config.toml
model = "image classifier"
norm = "layernorm"
norm_position = "pre"
fused_qkv = true
parallel_block = false
mixing = "mixup"
epochs = 15.3
Rows from block 2 of a small image classifier, named by matrix and row number. Rows with one number within an expert belong to one neuron, the router's apart. Each number is 128 + 32 x the weight over its row's rms, rounded and kept within 0 to 255. All counts start at 0. Numbers have three digits each.
Before each expert's rows are labels from the 100 images, of 14976, where the router gives the expert most weight on average: "strongest on" is what is common among them. Only what is clearly more common there than usual is listed. The data: microscope photos of single blood and bone marrow cells. In brackets: how many of the 100.
# router: slot weights (model.blocks.2.mlp.router.weight, 64x128), inputs 0-127
# up: expert up (model.blocks.2.mlp.up, 32x256x128), inputs 0-127
# down: expert down (model.blocks.2.mlp.down, 32x128x256, transposed), outputs 0-127

# expert 23
strongest on: cell type: segmented neutrophil (45)
router.46:145134134130081167094086118089090159119103150153094125102131130150120178115144068092148154112114158156126173171105096096180066116123117115147118172168105124140233108097137156138087110098149168153115081075136166095120099163126169091122129094145095124097087126136108124107113160198122132147129173177147168165084074159164121171148082091133132128104118128096187126177153086124205113056110
router.47:139124109133076182100090121095091136134111138165093138098121101154120184111155078097157135123127164164127156146079071096174077120100114100151107166147115124162240109125147159130090127071158168151121099092133135123144098162125167088120130106125099100104076126138110117105119172186137127120127164179134165159088070179152094174135077107139130120113112131084178120182176094119195122047127
up.5:214163108095182124074111110153084177130075165131203129021142180116168133135100128119144194143126124096109089125160130139109100089130118092144145156152133124174152146162093120064106164117114121144099094109144127130090141145159111140138130106131107148178104097172126135054125170141148151086097140134156133126029125169143144147111083135119192124105150139186135121132105131145135063115091
down.5:073088106088164112124134159138120142089151096137174116127161186172155113124187079144061138151113128116119127109166060110086137111140116058108156131098126143173121122159116121145144133117157068191143051147063132120119134159099113125111153177157109146171097180174121104106079118097109144085109122044123120113160134160062109099096121119185164136102166131104142167160177120146103140170191
up.6:128092193113147128157135157095172110119135133069158138128210152173127105086156108122121163131084138104103159081164091135155104137140100153091123173117131138076111073075095108147169168154133139107153122122099153049114134164147183065171126136119102155110095168134164164112130112103117222168148138170210126084085134137139128083104128111124137171099137112093068133068125148102105108178144
down.6:129177067159136151097166100135186107159066107130072127115155110086163097120123118169149114127137171152097173142075173154088156099063153106094137105192165105147131111098127119144131193145083112103123081158149135158139191129126131188143118074126122089062143176097130150166126151111154069123135095132153089193146151161083149136111110133152103123180061104125138161152119106143187179163118
up.7:154126097133145099119096073124114092142108069097094121099089122079106122169102224117113078165146137138179073113086186090100156127119142123149125061135114130143125188164104047141095146105135186101156163122167083194136159141127092210123161160121139072134139128122118174146203136136129076159114121098119102141141131121127118129134132163117156125169133150183131174093132133160131165189098
down.7:168160165073100173101093076090119153118166148155143113147162161063175180141136084125186184145115141122120061140186115173160112163119120133149095134159125060180158118122164115142090110076136166154086113094155077095100065163147145108125087127161070094145105111142080102149154126169128132133128170156165179132133087108142163120131107112091166111179098136117145195146124145147189085115126
up.8:175165120128182118056089088145079156138120142135140098102137148101176097144108115127136208153165109155068094129201111176085099117122093118140139157163120099177131162107116089116113162093067151120105121145146136126129151151179119150140076152165080166170123061102130157100194197121146130069093158110163124126126116176110191164121127124064126122158166137123149097148096146123135059123105
down.8:079120146056124141116108150108069174091150088121129112134166181133172088152139091139114160137110128076126109134172097157102142126192102122046174110132186134135106110124114142177188135111198063137148077172093080097129137096133143137111165164139081144156138138169189140133140114126118133082144130064106114134189129085084094120088142132173126167142160105142118156147159130111090134189192
up.9:148134140116084123199120160094152122147142112094118099150178072226122143147146103157116125124128123104136142067119154075139125113129102137083123163098140102121185128107135121155109158174158182138184128121099123103118134156066123077118126103150095109082123150174132182161114144072075189139207136163144123067131067100162153086076123042096142163144123140083133137154112175143119162124128
down.9:123086105166159065156150107165164100140082079141049132128123153124076102093150127181130104147111124219086166135073147121125184103081158120095082105139147114089102163131127150163103118139078111102136126149156149199177125114158135153087129132154129144114134141074110113157117167178145084152084100070135085154156205206093158152128119107132107091079101170114140146125122098123165147145132
up.10:144126112108135132139091126138080175119114146144146136091115115093143126142141176146124139157128118112117077040129137146076121086121103100149177142082182132189157150181117133064123194099147122145099105136078089167172116098100102121152107137137121108152075134165133133064204167072126115096103112107110118108108090161087115147009121127099166104165127147211127098162148163133107103159118
down.10:112123129074164081151091125153168059097081067178158111118148153179106126108109109105053118191074111161174161066137120061093133097104143103072150105118123149114157192135151171205110107106186129105146102133139153186168123156133150087110107191130114170168173106144132124103130172108125116107104145091124098094133143136082122130101155134131113114094182145172170116149068115114120111148125
up.11:153104185118089127166096101121151086148126109107065137178127092156105132111094088131135135123079136122143139125139165120159125139186093142050132136144155126095144118053136153205153149203166205113171107120130106109116121090106170122149139168132099148087164107135127193187134138143135132162210153153135130120181109045167116103112126101148054161153130104089136180105098160112103119141129
down.11:127064096112147123153171108184174074152095095118097114121110093156145101081106116140146103111132149198143161160115147092142157116047118137074115065122140158099075159123184171153111122129084100075095153172157145164123162100149143136143114124106135188093167168110139132153095144181149132117134108144140095181152235153149171147165142076131067132102131186100094099126111095123149152124149
up.12:096110125146136125207131188098172126108124113078156116124167124189090143118166116133117093170155158104137160064105117074149131099147070124101119157083117112116171112132109129135145146147154136133169147130083137112106148173092088082106180112146167106094090176171123180117123104060104217140181126143162123109115088122148130051070136090118120175123132130101091091101140171105062189151123
down.12:134137117136174099113180088133165078158067080137053172123158180104111093092137132167144105146126153179121175109039162104093163119076136103082092112143142128089119148142099113183081169146114106113170124160155110193171129123165137155123119107112158110084111163063111138182126172136125087157120107088139076140149171204081183140115107128125114119108088120115144129154140100147175167121103
up.13:183157144092146094083151139136098177122072166138175147046173179144163117130123126118126200119087118108103110137163130146144111091117129101140161160136139127137148126157103146085113103133115100130098103105144140100126111146185158098129102085140084179178123128152111117077085174142141167134092138145161140124024161153143155162115111128109199109067140156199133101090100109140166057112059
down.13:120108099114176105146138147157114163091158120140141105127153191149155119133185075154105126145155123126094143122126082136083127107162155039132136138080117121198132101152088118130132138124134075197136057121049136119139133188080095100097167155154128136141099169154136108091064098077119138059116129059150130118159120172083113118128139113201183140100132115096125146172170137176126143155174
up.14:095178154158109121109187111108106154172091135171120090138130135135064138164096158137134093099181097133154138140132153073137108135101143149131099139180117105076130160129158066134105097134107093123124195138156135136149117140169141135118060093133122144155169066052119101160090204141105114209117145165074117127105127169143170178138084158104159109084125115148178037147088111127152121107089
down.14:125116085147196107136098130120080144083175104169109096112130114067115125104178174099137136142187122153078146165119131163095138128181155161126143092099138082141102097123069097150111123099110093117144143134123121074135101165122179097072131185138114177174107148096150121107152093141098127091089135054167169149151176146087088155177204156178109155121131113162103090127182166128102106197114
up.15:159135175130183113141094120120135104125113122119124107155204146163115067090170121126117185125147133138057157127172090165117125093110071128087131175130143130132118109065109107135151158154068158115139160167104155089135162165194151130139092125155111214125142063086181179098177156060099187118121120124203119101101099174116169102128117146101116156122141092122129074124128147081116096124097
down.15:097134152152134132136151124084133138132128079132015111154149120126117108133139133170156113085151117130085163125066153139129174113138129137040134096168204128119098125087072120174170144170128045124197083173136125126164119073112174160105166128136131148089138173113212140151104112162120094105172113088094110140188131108118141133128138100156121155146093128109131156154133122110129168205153
up.16:114144112163117086068198112118120134140099092149106128101114152100102152151122216118091086131166140144180139145116130101142117163125164143151105087155115100100121144153113025125102089116130102096127202124172142124150107147183118134109112105148122119120128165092104092141120137168114101231121114090120142159116239127113130160145137152121148148126120125191089089050108101155152172137080
down.16:162123130134188145144129113094073182094202140171110088128125122097123159138188141115170149103177137148049141161122111169131098118173192137149125129099129086178131087135100084113103117124100111154105160110093136077141090208090161114042103151134105152171119144125116101084107116111110173099096144127143190106126097167149089155175135113170167129109114129163112077157183183165124100125108

# expert 29
strongest on: cell type: erythroblast (46)
router.58:136147150115094167140075160078094163086118160128135121114113102157099196127174064108126131155143123164119148148087141107146093094091109117184116174194097132153240142149145168070090122126124122142107075060115166142104087146076101100142146088127155127122068113111138116141089138148147101099105126121103138126086043178157138131137081125115182121127111128138210135187155106121137107106122
router.59:161137146118100150128074165101101174084121162133127109110130105177114176150177045128125164153139110155101148148098167126132098094091119106179120175161114124161228135125138173074078136127112116144107074066114175137118099146080086114129135090145133142133078127113140129140089156141121116087106120123113141105081058184163152130120086096097208123112123140135208114193136100134161096086124
up.10:128114175129149133164132131078148119125134112056150128136157155143079141127152143136090134167151138113109132066126128123116111136152065136112141161155128106114137136129067137115146186145138130116165151133104129137105135138124122113122113146140159105116063131140150181158156107031120209142137109115166072086104086132143149064082119116092145183134138107113081098036146184095021134207106
down.10:121135127137158146090167073106156069140097102160053170145135149112125112077113088127159117103144161157120203104038181112085118122069142137076112129121153135097108158112130095157088150160127131095148097170176131170193162149157167121122144112104161113079142175052163152157134160103137136134133119161149132167141119165126199162171113128101089114154078126107168115181099087112184151128153
up.11:165143181138118139086143104148181088148120123143077135208143212133081158115144095146144140084121098097084165122133165154146120135116111144077107154163178116124115091078149155143135105233164183115157088116134144133153089090166180126140085162123118176123073091088145089140087109144145137139160106113091139122135114099151135112100114150143104089104080098102176229130112135084153137102106
down.11:086127112120178134138154169161140170136137082146136113172109087057156150108159166122121136112104090128105143174150098132118121109088101154110125115195179105136121108126157118064097117178065090147077100183140153106127115138137131138154111102163080142119096128179144060177153118157185096114165049140114080163190154121123105104109149058189086144127131149124128180155154148173150147199119
up.12:086085102135108113132186155129169085144156073155106128115153111139122122100161192124106099101109149132146149121119097138135184157137126177095133090100162135083097065115100114142175123154150103134170196179116115087143126110168128097119135125127124158094144223120102114136148080126120144178179065110134105157138208105078089084142140118165106165113128116127039092072160127094111191148161
down.12:073119128112108129121121150134135244112160154137121125145140126096152106156125143132072144134117111107086072175183128155192127144170114125152133120207143060174087143143094161078186144152125058122121111115125099087143126111182121132132141076146124097111110113151139054059107063148121120123152150099115164136088179067106123137135154121130158123082068148159090125097171104127108102145089
up.13:042119148133162163155164131095137130084124130180112121121113164105092118064082123105166073117093170138175138142111080108164118105150115194111097100101149185072106109119146164149200112120148059161118169151110102135162130114179168125163118136093131152142113119119107099103111095130102155125119159189119155168112146117105040174146120163215097123088105110133118066086151106095102134134159
down.13:090067108112154057172133131126091161103125108123098171072143091092104127150142128144149105169191135148117119175074135128167159097187140147142100104130098101140113142172090146164103133090128134155165181113135046136146111104089114136119141134071164115123083128086101128154150113151094071166105178068138141153177165151149134162126172142135080152077095105145115059068188140159133126125063
up.14:146105128165158065149087138150079117090174132120148086131162121102160049108131153126108170151162101142116122136141140149118113112117095124132148141095101110161121161122113094144124164105110116036119131211146119130140162136160105092130152145175163194177138093084107166087178136137091128078092145057184146142162163130080207116144180121049090150160185115128111127116097138117116096169123
down.14:088102117107114157121140138078103184087181155176169120143143173145206104170099090134163159082094186066144099173201132161136122128146117137141164131042145112109080083126168130096156128133140125147110105148105091070095165116110142131128150067099121088123144162132111126151133103112157180081163111167129218122159096066139121116100162124129118148178136108120103114149133140172114162100185
up.15:112110116149152119081202131168185065174127081125099142139119191111091125103137195139117085092111130120148132102117117137128191190126131176108132091152176121047083100134075106126142119170152123107190165156141111130133129103212150130127115131136139120098102172113106122159142090138125146174160072110126090138119207115083101112143110156158103136069114111117074128062147155096131192141109
down.15:091148136174131143157085156138138232089129145175092128114117116071108161140108142159101089157139148122101083176124158147200148109197170105164112096182130050151135146145078159114159127133116050136160115065120089127156113117137142155087167092117143096135126106127177064083092067150141103122129161125092156133116168107123122149124143156175149110096061146181099117093137093151128122148109
up.16:154115146097148091098165122127161123147183097129129101205118168103113147170146175182103119089119052085119123097168150139084129181132144158122133138122170076088104119145136051117120110179161144114141167134134120131137095091135128118111032130159128120102098134132153097233143113119119155153160086091104095055181131065114147102095133125078139125125113131126107177133106199136138175117130
down.16:085165165125164139158108149145127142085105121172098096165129141017088199105140116102156121161200097151125189146083123129190080082134113134100089137199131122144162111108069146150110113147106108185135138104146129113174060122130130148132138161138112176135088123096128054133130104189157053117159152098089142169168134121099169130113132123169118174129129092142163152135136132104140116170101
up.17:097160108125073156098151143198153153146086122175122143070126136168135146148092143137138084103111141072173107128135135125133207108156118154102116066120188181102102100144116163120147121139184085147150119142127065137161163080145103156157165096081128143078125159169145110106100112161147111101203115156065121159106186098114061116095105142195132153124094112159115066122130096115115169120182
down.17:145077114084128086165072171138130147118160140088176121096180140138172094143168093153113137141102126109109089214192059152156189149140095081126090126134093096164131103163159132130083069074142168151128112095136105076049123123120097170138118090149126104120076061174100098158136108129133136138152159112160105097138164124164129079138120113183133150084111115112126162108180130184153133101156
up.18:211196188130093150089128120114151113154128132138091111188149161175082159138129097141149142115126103099107150078126164105112103126149085163073111169159171106113141105066138124145132138191162213133185108097121146118139113136102181090153075157115076122093096116134160164163129109122120176127183140171128153088114078089179140104081085081111136133132086098099159169151084158104143121092118
down.18:079084117165176120156162140151155144144121087141122103144100136094108108100173154134089128101117129211077150159133095124140153128071105123129094109195152120154100147119145144093105095155038080126080094143131201139152116142169149111152115131170097157141061130152106054149111143142171116120092092110137070165119190193133133146140145086146136075067112206123133140110155129139145120185126
up.19:143131139155181085165128113133084074145105077123120118133112127113113075141108192125109120154153093106151119080100177115103132099147112109078090096097135159114102140126077090173123182132133133127161164175140103173177193134122150200142107172140118164171214108108088217113171167087098146168114090112114089103155128113077140124114147160090135143127176102165118105086103167131102132192090
down.19:147155164103089155151094128123106195130139150168117117138113099047114178111102135116179138159130105116152049183166153160200118159160156169169083111203137047134122124126109163120129112110124119114109160068171064115119073080145157136090104122147073125125114100153125113164152103214128095145171173152095159133126137065159155124115114114129158126142094150162122137103084131143146095154093
up.20:050120149143155155166157110092146117078125126189090117150118178102084122060087120110169071117096162149174144154098082102168121104133126179112088096123148169087114117119154167151184117130146074156127181161124105136174123123200175094148103124103130149127091088096118094105108091120096144133131156180137158176123135118108051169160126156211082123093108101115123067094151104100129150111137
down.20:101064143116161066187127127109094149097141102124092176093132078075093129118151125122156095159180130158125124167060128128164147076177146157146109099137108119143136128160087144167094121111120141175162185083125057129143086101078130113120146150059149134135087119093116116154153112149099080164114185078131162129188141146158131157124179132153093147091091122163140079103187181165131116132060
up.21:142105150125137148114132107158138056184142144176083121229119124097076152093136110136151088101160094136116163123105157124156128205099106127117121147180123098107110153144138131154119111162177127105164138123158115153183079109182157092126074154125187175139133100047127095170092144170114090131131140058099128130131133131127174156150103191114089126119105090069146177145119138041139143116106
down.21:143089145176118096124117167098112087112171115126120224155082098084115147087171162067153133082078113148128161151104122175168135122089137198125121153146162173129128091086163110109111060166095145114088161130141162120115073095147152099116127120111109152139140122080158115141161078179160093158125062171133130153166138110159093113229147133157104088163119133162127146150156155136155134140065

# expert 28
strongest on: smear: peripheral blood (100); cell type: platelet (77)
router.56:063101158130184130139119167114177144095155140099165137163131115141146153148116039134130128106111096105117207153137139107147080131163136115130119163101062111094131113075163168151072049144082153173111052078111213104111117120097112139100107127122150127144137115127109090159104105098137112123156156148120140096190097083150148098141193088128115127098162153094165177165071132156152167107142
router.57:092113166132196126112160100073193125128128127092167150166156158157181110159095024130095148098082123100129176125138151098119108130148138120100138144095107150067081140081148131143150103176110132144152027102120197115090149129119144158132083128108128118138149141143121126165119117058140161128152155177120126089195086076131147109143179091145164097104157166089147179116078119154136156152129
up.0:113083170126170060101140086127125175152211129103104134171127119128150142130153153192073189088095110128046128130188077140099087163143140137124131156135149110147162117152105093094137163157131151125070196134110131111115111075134119119118095118164112128086127061144128104153145157099130124177131102116141142091153126120143094147038148100089094120180089159122135173130170195157111115180096
down.0:111147135119112176211148156122188153150118128088140123161145089180128153135087068118099161096141117126114157133136150064135067098085083123087128137166144124072173151106124188078154136188095139121150138130125162098117153142110122168179140102103147140130155126147166134195099167130093119152189123167112097117179107104162197096157110079138075182097169136093164148183096136095097130085154
up.1:119143132139126175136132120143126075144137087140133121119094091123160084142092105143203074119139073144168093110114154117077165177130132125151122040143121139106070152128181120169137154086138106119162110137138097188153185111127159152128111158102163106102225160108153200161122133125147097066111155140073053135150143132116118155137114133160101069148140157079103114116126134127136145130228
down.1:174101131160115094096156140187160113132132140104105117097106168171098167094105178194174080141118087186166123085124112108107174160137153156158123103102093142093099144133113127160111120112127053069162126113103127180134086075171150098128124160102172135112110147087120078106063115142132125122127169102094137092052207181137149145132123145092158120041068165161122111100109132123112125145103
up.2:137117148150134085146075160118118123106204151159118133170218177132133102090183123130101204105110122112052154138158083186155094134119084120106146227120144123143106058089145115117142130177137098114126123153098147068141104134168133045136123109147149160114111114075138103078123089163119167132121088109183190130121125148093156090127127153107123141134126077112116152167147130098145138079132
down.2:119176073138132151127115111117141168124123093154088142128158096134165119179171096185123171184097127118073145145169145201107161106169106116071166148145194105146144056077143114137132178140115128144116088166134131138148152136115132133110136117174037131109143133135160158132152174120140151097186063114096124133185097102108074053072129092185120138148122076128149122131113109167165154133177
up.3:114097165120152049100149086123129171162216121098089136171125110148146132126126149198082183075099104132063127120190084125109090168148136169123142149126149118132152121137124082113146170158130158121082216141101120105107134083134117107119105126156110141068148080139130105155137151097117137183138124123150165090157125111148099151052158097086071129180092156101134176124158193153112121163093
down.3:127153146134120189211143143109185153166113141087159121160152105174139124150082070115086140105134116113147129131116159048126061104074095115123111137172121117070158161129121179067145154180103148116139145120125141123121165150113128186162122098092162115127158121140172147200105169128095123162181128157126106108166099111155201096168082083129084164103174135094159155175094132102108136081162
up.4:087114150126120032109142131114132153133210105099074139171151101191159119123124136167085183072104094120099143112186095123136096146143127200073154145097145132118165092108130096138180170161152166105121184157093126097113162106126133094118134127140089183083158104129135123145131149090104145185154123124166167089163128102141103118089175083089047150162130131099154170129147175146109134161088
down.4:150141155146112192165148123099183163183134166104173149165178153188158101168093081143072141105102120085144109091128169055112072110075083123136116167155113139111112159144150151058148168179135147119124132124090125144117153163122096191164114095104164091103119118153164138167101149106110147146186111141133143094122093107161176072155053082098131123113143136106146168154096116099133158084183
up.5:145093119142155082142059162144113113116180146170137127164236155137138137120188129122086198143156111090058166133138104152153087176102094085103129220159118097155128086108104090115105165147153113106154116142138151064151111155159112090121091091155161128123095097094145100084109113142103141155125088103179159094109137168110200084129111135094147156130121082107102159152142129097156147079118
down.5:116159087126155138144117124094127146120122111160109126144144067134154138173185099145120180162105120111078173154167127208120134085156093117068167172142192100120165037091132107110106152162122139149105115165145142116143154134081120146110131111165052142118148133112137150145150182111146153126192049137077144108191083092114079062073144101178135152146131071140165113155133130160143151140126
up.6:131092170130168062101136086125121175155203139098114122170127124124148135137157165197073190087111104126042112126189091139082093147126131140137137159138151110150153127165110083080125166157122141120069199137111126118113122082135099131125102114174123131091117056140125105154152167104143125159118092109135151084144116130139114150038132106069110108180092162129144164143171201150119116171103
down.6:111161141126101171204128154123193148135112117095123116154141083163119164131081066123112152121132122142117168137128153074135068102095095117084134135173143115062200151089126189094150130187079143116155137122148175103127140141112128146164141111114136127140169116145167144195119177139097104149182126178109090124184100112158192099155114083137071185110184128105165138191077140107101122092151
up.7:084127163137090035107147147110139162134200114088087135164136092204136117140108140171089163064111087116120138112200130118140104134144123238075156146096135128106160113100145112140174161162146158093127177154082125111092187093120120103125155124136112193088162099118143128146118148102114143179151134125144168084151125100149122125100169089087055142143131136105167171121124161141106133177104
down.7:177151155148127196162138120093168158183125177109173156161166155169146105177094080128075137122109105094151106073101170061113065109088091106159122173164094153121109159152136148068112176167152154125122120096103126176137146172116101216167112124092164095119124112147163146166109154100110142141161131126131137092120084102149163086151044094106151107125146133122144172139092115099141139076170
up.8:128140148160112163086172093116129127187091103156095112122095152149070123111127137178153071091149157131147079122146103107150171137129041251096107099165146182109041126117132108144168111149118126117160206142136068158092162109165126193161171142151154125095150130093098173141118117175130160114137130126109132171130158122148114116123072125132104144158122124108111103088128120066093161112145
down.8:125084104177142127129091163185146121095121128098072136100089152121111115071095134186138074177118146184138164166080133110115119153173131103158140123098059116086132172076118134188133123125079066093162105093123167163144110100181120107159162125117189128066137136106145152136126091155128079105137187125172108174114188151095146155151118162137135129089081126138105146089074068144142138148189
up.9:102106168122141040105146103119132161152216109105080128175134110168145122122121144195087185076104092132073130112194090124119095162148131196104142152117150123120146108121127083128160166161137162114103210151099118106113145088136126100120111128154103159073161087129118114155137145095107140185145122122156170088162127103144105135071170094083053138170109145096142172122150188149110132154087
down.9:142140157147118191178145130097180153180128150083155124166170139177147105152090075135078137108122112108152112107109160045113061108069075124130110152171117132080126161133129156072149165182116147114143144125106125143120157159120121199167116108100162108111133123137175145195107165130098128158183124139123130096153095119154196085164059076105105148104168134091157169170100132096120152089169
up.10:121094169123164055098148083124127174161214127101098131172128117139149133131135155201077189078107103125053123120189084130096086162144130162127141152129150117138147123149118082097138172161133149121076210139104118108109131080136109114123106122160120143073133069136129105155141160100126135169134112115149167088154120113146104151048150101078086124182090158107143170134166195151113123157097
down.10:122158142139112183213139152116189150152113128086147113157143092168129137147086076120094138111137115128140140130120163057128065098074094116108113133175134115063177157118125180074142148182091147117141147123146155124123162145109123176164129104103150116134161123140170141201113180137098113160180123160117093115174098113156202097162089080125077171108184137099163151189088138106110131086158
up.11:151092120139151084143058164148117122116167149175152123159236158142140142119183128120082194142163116077068164135141112145148090168095089081106134213158119098162137096115103093102105167147158114107152118139138151064144116155155105094126091081153166130128090093104141100079108122143108145150133089104184160091103136167122211085128104134091160157130121091110106158152137123097155148078114
down.11:123155089123155132143115131093121138117134112159116127147139061127151142171194106138119179158106114113082178152160122206116130088153084114069163172140190103118172036101126103109100139163129143151105125162139143112144150123072112146115130117164057145127155128110140143150161177111144143128184046132068142102195080096114081062078148105176142157146137073153163113161142149157135150141115

# expert 9
strongest on: cell type: lymphocyte (37)
router.18:106100081130079121160160141123156113085169126118110145092135122126174171112154099116135147116090164176143167172106111150144131169137222093158109097102117101147174102134178170163119098088151121139092085099125148080097080111092143073058130129128077106126098202159093069143092080154152086173101129117120164162159170126136090150155165117165136114102094152146108166154162121201185148110149
router.19:126103068125092119138130131129179117078164125141105146108116117113135180104165096110151147121091169182120182176127103137145129175123220107149108098118123105161196101157166180152122096091147135152081109093127165083122078114114133076063135150126052099140083181163111065142099092164122076150090133122114165161137156136142085158164138131175141108106099152156113152181169138190173140103143
up.10:153163122087194123166102107192188070125087107124127125142177113156145126160135117121099126157155102124128127119111184134068192144074145099116141101157132113155143143125104142130124204121084159088198062155138151142129172147118144142113079118146112121150128082152166140101123138009129112110143104159136020075092115192128147088130144088145118120100138143110114149097122133138137137155087
down.10:168093146132120099114120087137091118103097090204095206108160161109108139081180149131129118130071159110126143166108095130176157101156119117091075128116162150106129099129119138167111081134161135161147147139139101108131082146152172066119086125116103153132121128111086077124122107196140114151153109124151209142112158145092083098086096189184201148123110071149173115151177066153163175097133
up.11:142102155116113145201163169174139141158137185099167128110113127196118137121112078203187104103115123118143110100130143079136154115138110108132128150068119184139142157136153205136122122146149105205120127109058107149088127062048105131166121113107163118114154130160080142151075109093109159155141190156097127096122104130166137145059110080112146083080097175100146143161136148132122133087166
down.11:129099109118141044092104097185164114115128128169132157126157167114114080090133063159136149176058143224073140130160100136109148143130126129121099148126100119112097138101129136149173116128106203069137119143132157100113112107182161125140080145151130123128156082100106136153169138126090111142043145097187121161146174214099115146141150174165100099082112118100136156088138116111140094144064
up.12:166154148129130064104132119112057194134028167086202167057099132139136139175132171116087131127100130093140085126137125117148112062171128102136153155118129155127162144154068105073112105153139135144104133107130137140060153132101095171141141076100151131152142119158096133097126157138170141198145099182142101123051125137166131115110074090118175126119155177183135129114119117151119069129116
down.12:147161124115146136160154165168168146135187075137183084168150126131146132143201090136081133142127074118112112104170099137045153118109096074138128139171125135210169100141131128104115130142093132139110103115075157111121113142117091139133096167180087126155124073179183102105158115086117102087136085069126060069135105165132162064110129082157180124136168131142128153172157185141133158143122
up.13:120120142136154078093172096145070127190112120091153130085089144123057113121100162168141102151116105113153064076144117127106170135217110161120113119136165157071087135139100103142127124149148132132162142126128082205104151064143151196143154183101141133153163128129093180185131159134127100159151118085092068107169157103075125118092126171094138122130132127147156138077119173125052124178117
down.13:123125106121074142107154136119056190142148198119134071111086132120194164173115133128122182089140119136102117153162105190163059145166139168163136197150103078154157096127125125081134110119090113133050145116111139102096114097120049163128177101156108125107140180117094109131137103191171093123128129184127140158146129109160133173093129108079136133198178127125087134153125110150116078103114
up.14:190115123123063113096170155166086122189153128054160134066136107183174072170089134169142153071097097080142025118199134143103175173127117140153146110104168136106090135143114072124118155101138143080145110135129055110075173111119133157138159105116140119085135157135127173189122152149127149145151148143146115089109170118133166157104105125091138106138135169081119166096113130141139117115163
down.14:168185121162111144067094133153118156145100181143176142117118139111143169167145132131109133124101118089122140176167096179150098133177143086137085232165091073109159083133094087084091114127148153110087101087174146131109125120127100156117116093158166118094125116092079130133135125194190124145160081155170084139105142124134103084119070161124193132141148064160118143097088079183153131107110
up.15:125089177141133058113149162176117125116160130128135157133135177150085123075188130186128102124089082142053130132164069171114193141143117145131105194156170173104099056125140155136177052149106123170103121113110159127098086079161149104139118154131114161178131113117095109149117084105119062146116094075134126104132172189056115083110135149124158108074105129141153136152148158146146152112121
down.15:130145107119083098104118138163063170132113097115078104113127123135151130198120135167159175146119084145102107183161151188153139134224050136103100135109142092142101101074116126166142133071128173106127123139177112104117163115093106197178119138182054133129121135107122167166139131173116091172148158127139086174195148096110144118090122114103096148140165091109114144086083081132179098134151
up.16:147084109099113128205177181191154076145147141102151114070153095208108120087166139151175126151123141153094143092116108136125200156110116117110092120104166145124128091126121205159169157095127076116142165144085145117107123105134131088123135157115148157158107165146121140108085111081106169177108124133132060117084166183127124110099118110144132135041120159122067073064160156099099126119154
down.16:133126063150098098086105092120148083111104133154116183103158118133141113090142100143170120161073191163125166142120123146106174138108069126106064170168103162091091121098121114166174140124138152057171124166176147114068174132172126158189124083126158123059097141070129160147130103155111124149130114142172130168146188174091111083151115157174119156119104069098138126077126081140162150173113
up.17:147108145119105140212180171162129135162127184078192128090123120215136128124121085174177117115117133125143109095140135086127153110138100106126130142071116196137158148134141191131130142135142093190127134118055112127076143081055108130173127111119153129108148143160081156135082119076113183157145185173115097105107099141169141147051113078103146105078112174111122121143144154121094104106156
down.17:127104105126143039101108092167169119125136131170138156118153153106108087117122073158119141169059140230079137135150106135113141149127158115130089155125091093094120143107107126139158120132099208066133137141152163097114114100185151141113069123151143114116154073095114129152175158124090105166042138104168105152132172223103111153153138170159112100081119120117122142083141118135142102134060
up.18:121104164156114149204129150099146125127153168110157158129132089200107127127111077156153107137112094129142147086104152066113120091141113103108150144049111173148154169108161173150124131169146107179147119123060143151121128104064109146147113139108156129155167137151094163152097156068108143142154184162077108074154040140162157106104107071101158078107119181106178111189113152117107115113186
down.18:117107105148122073083135134190163085138123148125118159104153163145102064093122116173176122178113141207122125068098124118127170160120127145153098156100096146083065152110102128150157141090142144100183122138110138149130134113167157068154129143133164089079107140097128160123143110159063120132063168060178156142097182188117123143142165147127112097037090129080087108067125119105147137132102
up.19:129094113126134074104178164202127121107146138100136120075145156161127114114178151173129138143126105161031134108151090195102210156132123158133125144146166132132100076111108168131169092071069094123103159137098174122087115115159103103126153149138101145180121146135139126111107092101134108157088101057150098105105188208048121094096154113132135147076115149145081090083147139126129142147116
down.19:129146057141073135128128076131116136122109097099060172119136106145156104162109091156157153123127167121096153144123163178105142127172065159089123151122140141115110110055107141169181185123129148083163138173178135115123191145112121171189170113153120119084119160076163206173143138128087110130164136163138120166201122095119117110133146117118056164163119060070140103099102094114143135149156
up.20:140162128153109047085165137118065196136072139089175147061131136144161147196157193110067156104092141113138083130152107136156133097132130123136130133108131136121161126171087086068126136122158135114099157154132120119076158141129089147129136060127134136091128149165098122089115144149169174194155093138154103126039160120193125122118108066117159143126142191177095128079148108147120101122106
down.20:127121143130116123150164173125153154127198106114149118136151144175164112143162053180109121133149105118117118075136115128053150128114096092145153139101130165208146104127122125121146162128119120174137103112022141123138122170079070109183142125137115088116097111170155122110111119032098144079145125090143148063150074150114157094095148065113161124151106137079116141181157194120135160133172
up.21:073113157155133088191120164120122132097121139102162119087189141166140066105125087128069175143139135094131142144135138109147113024143110121083176155032121130132155116077126233160154129167141082139143113142075133105096155121118109116134183098132164189156099109127139152106103143090129161104144133111148160138161095094122185091125167109106097162078174130129192090128116113115119122139122
down.21:103147123178070114087154128144181063143093156075132122100099101156083099112105157104158126111118181200159127088092099133143168118083192157177119155092120179103122141088146130138156098086078165136110134120128165198126128099138144079099189143119161090094150207113102176094165115164143119133078141145166167170052135152156147143176140156122114079116137150131121080086105130139144124115141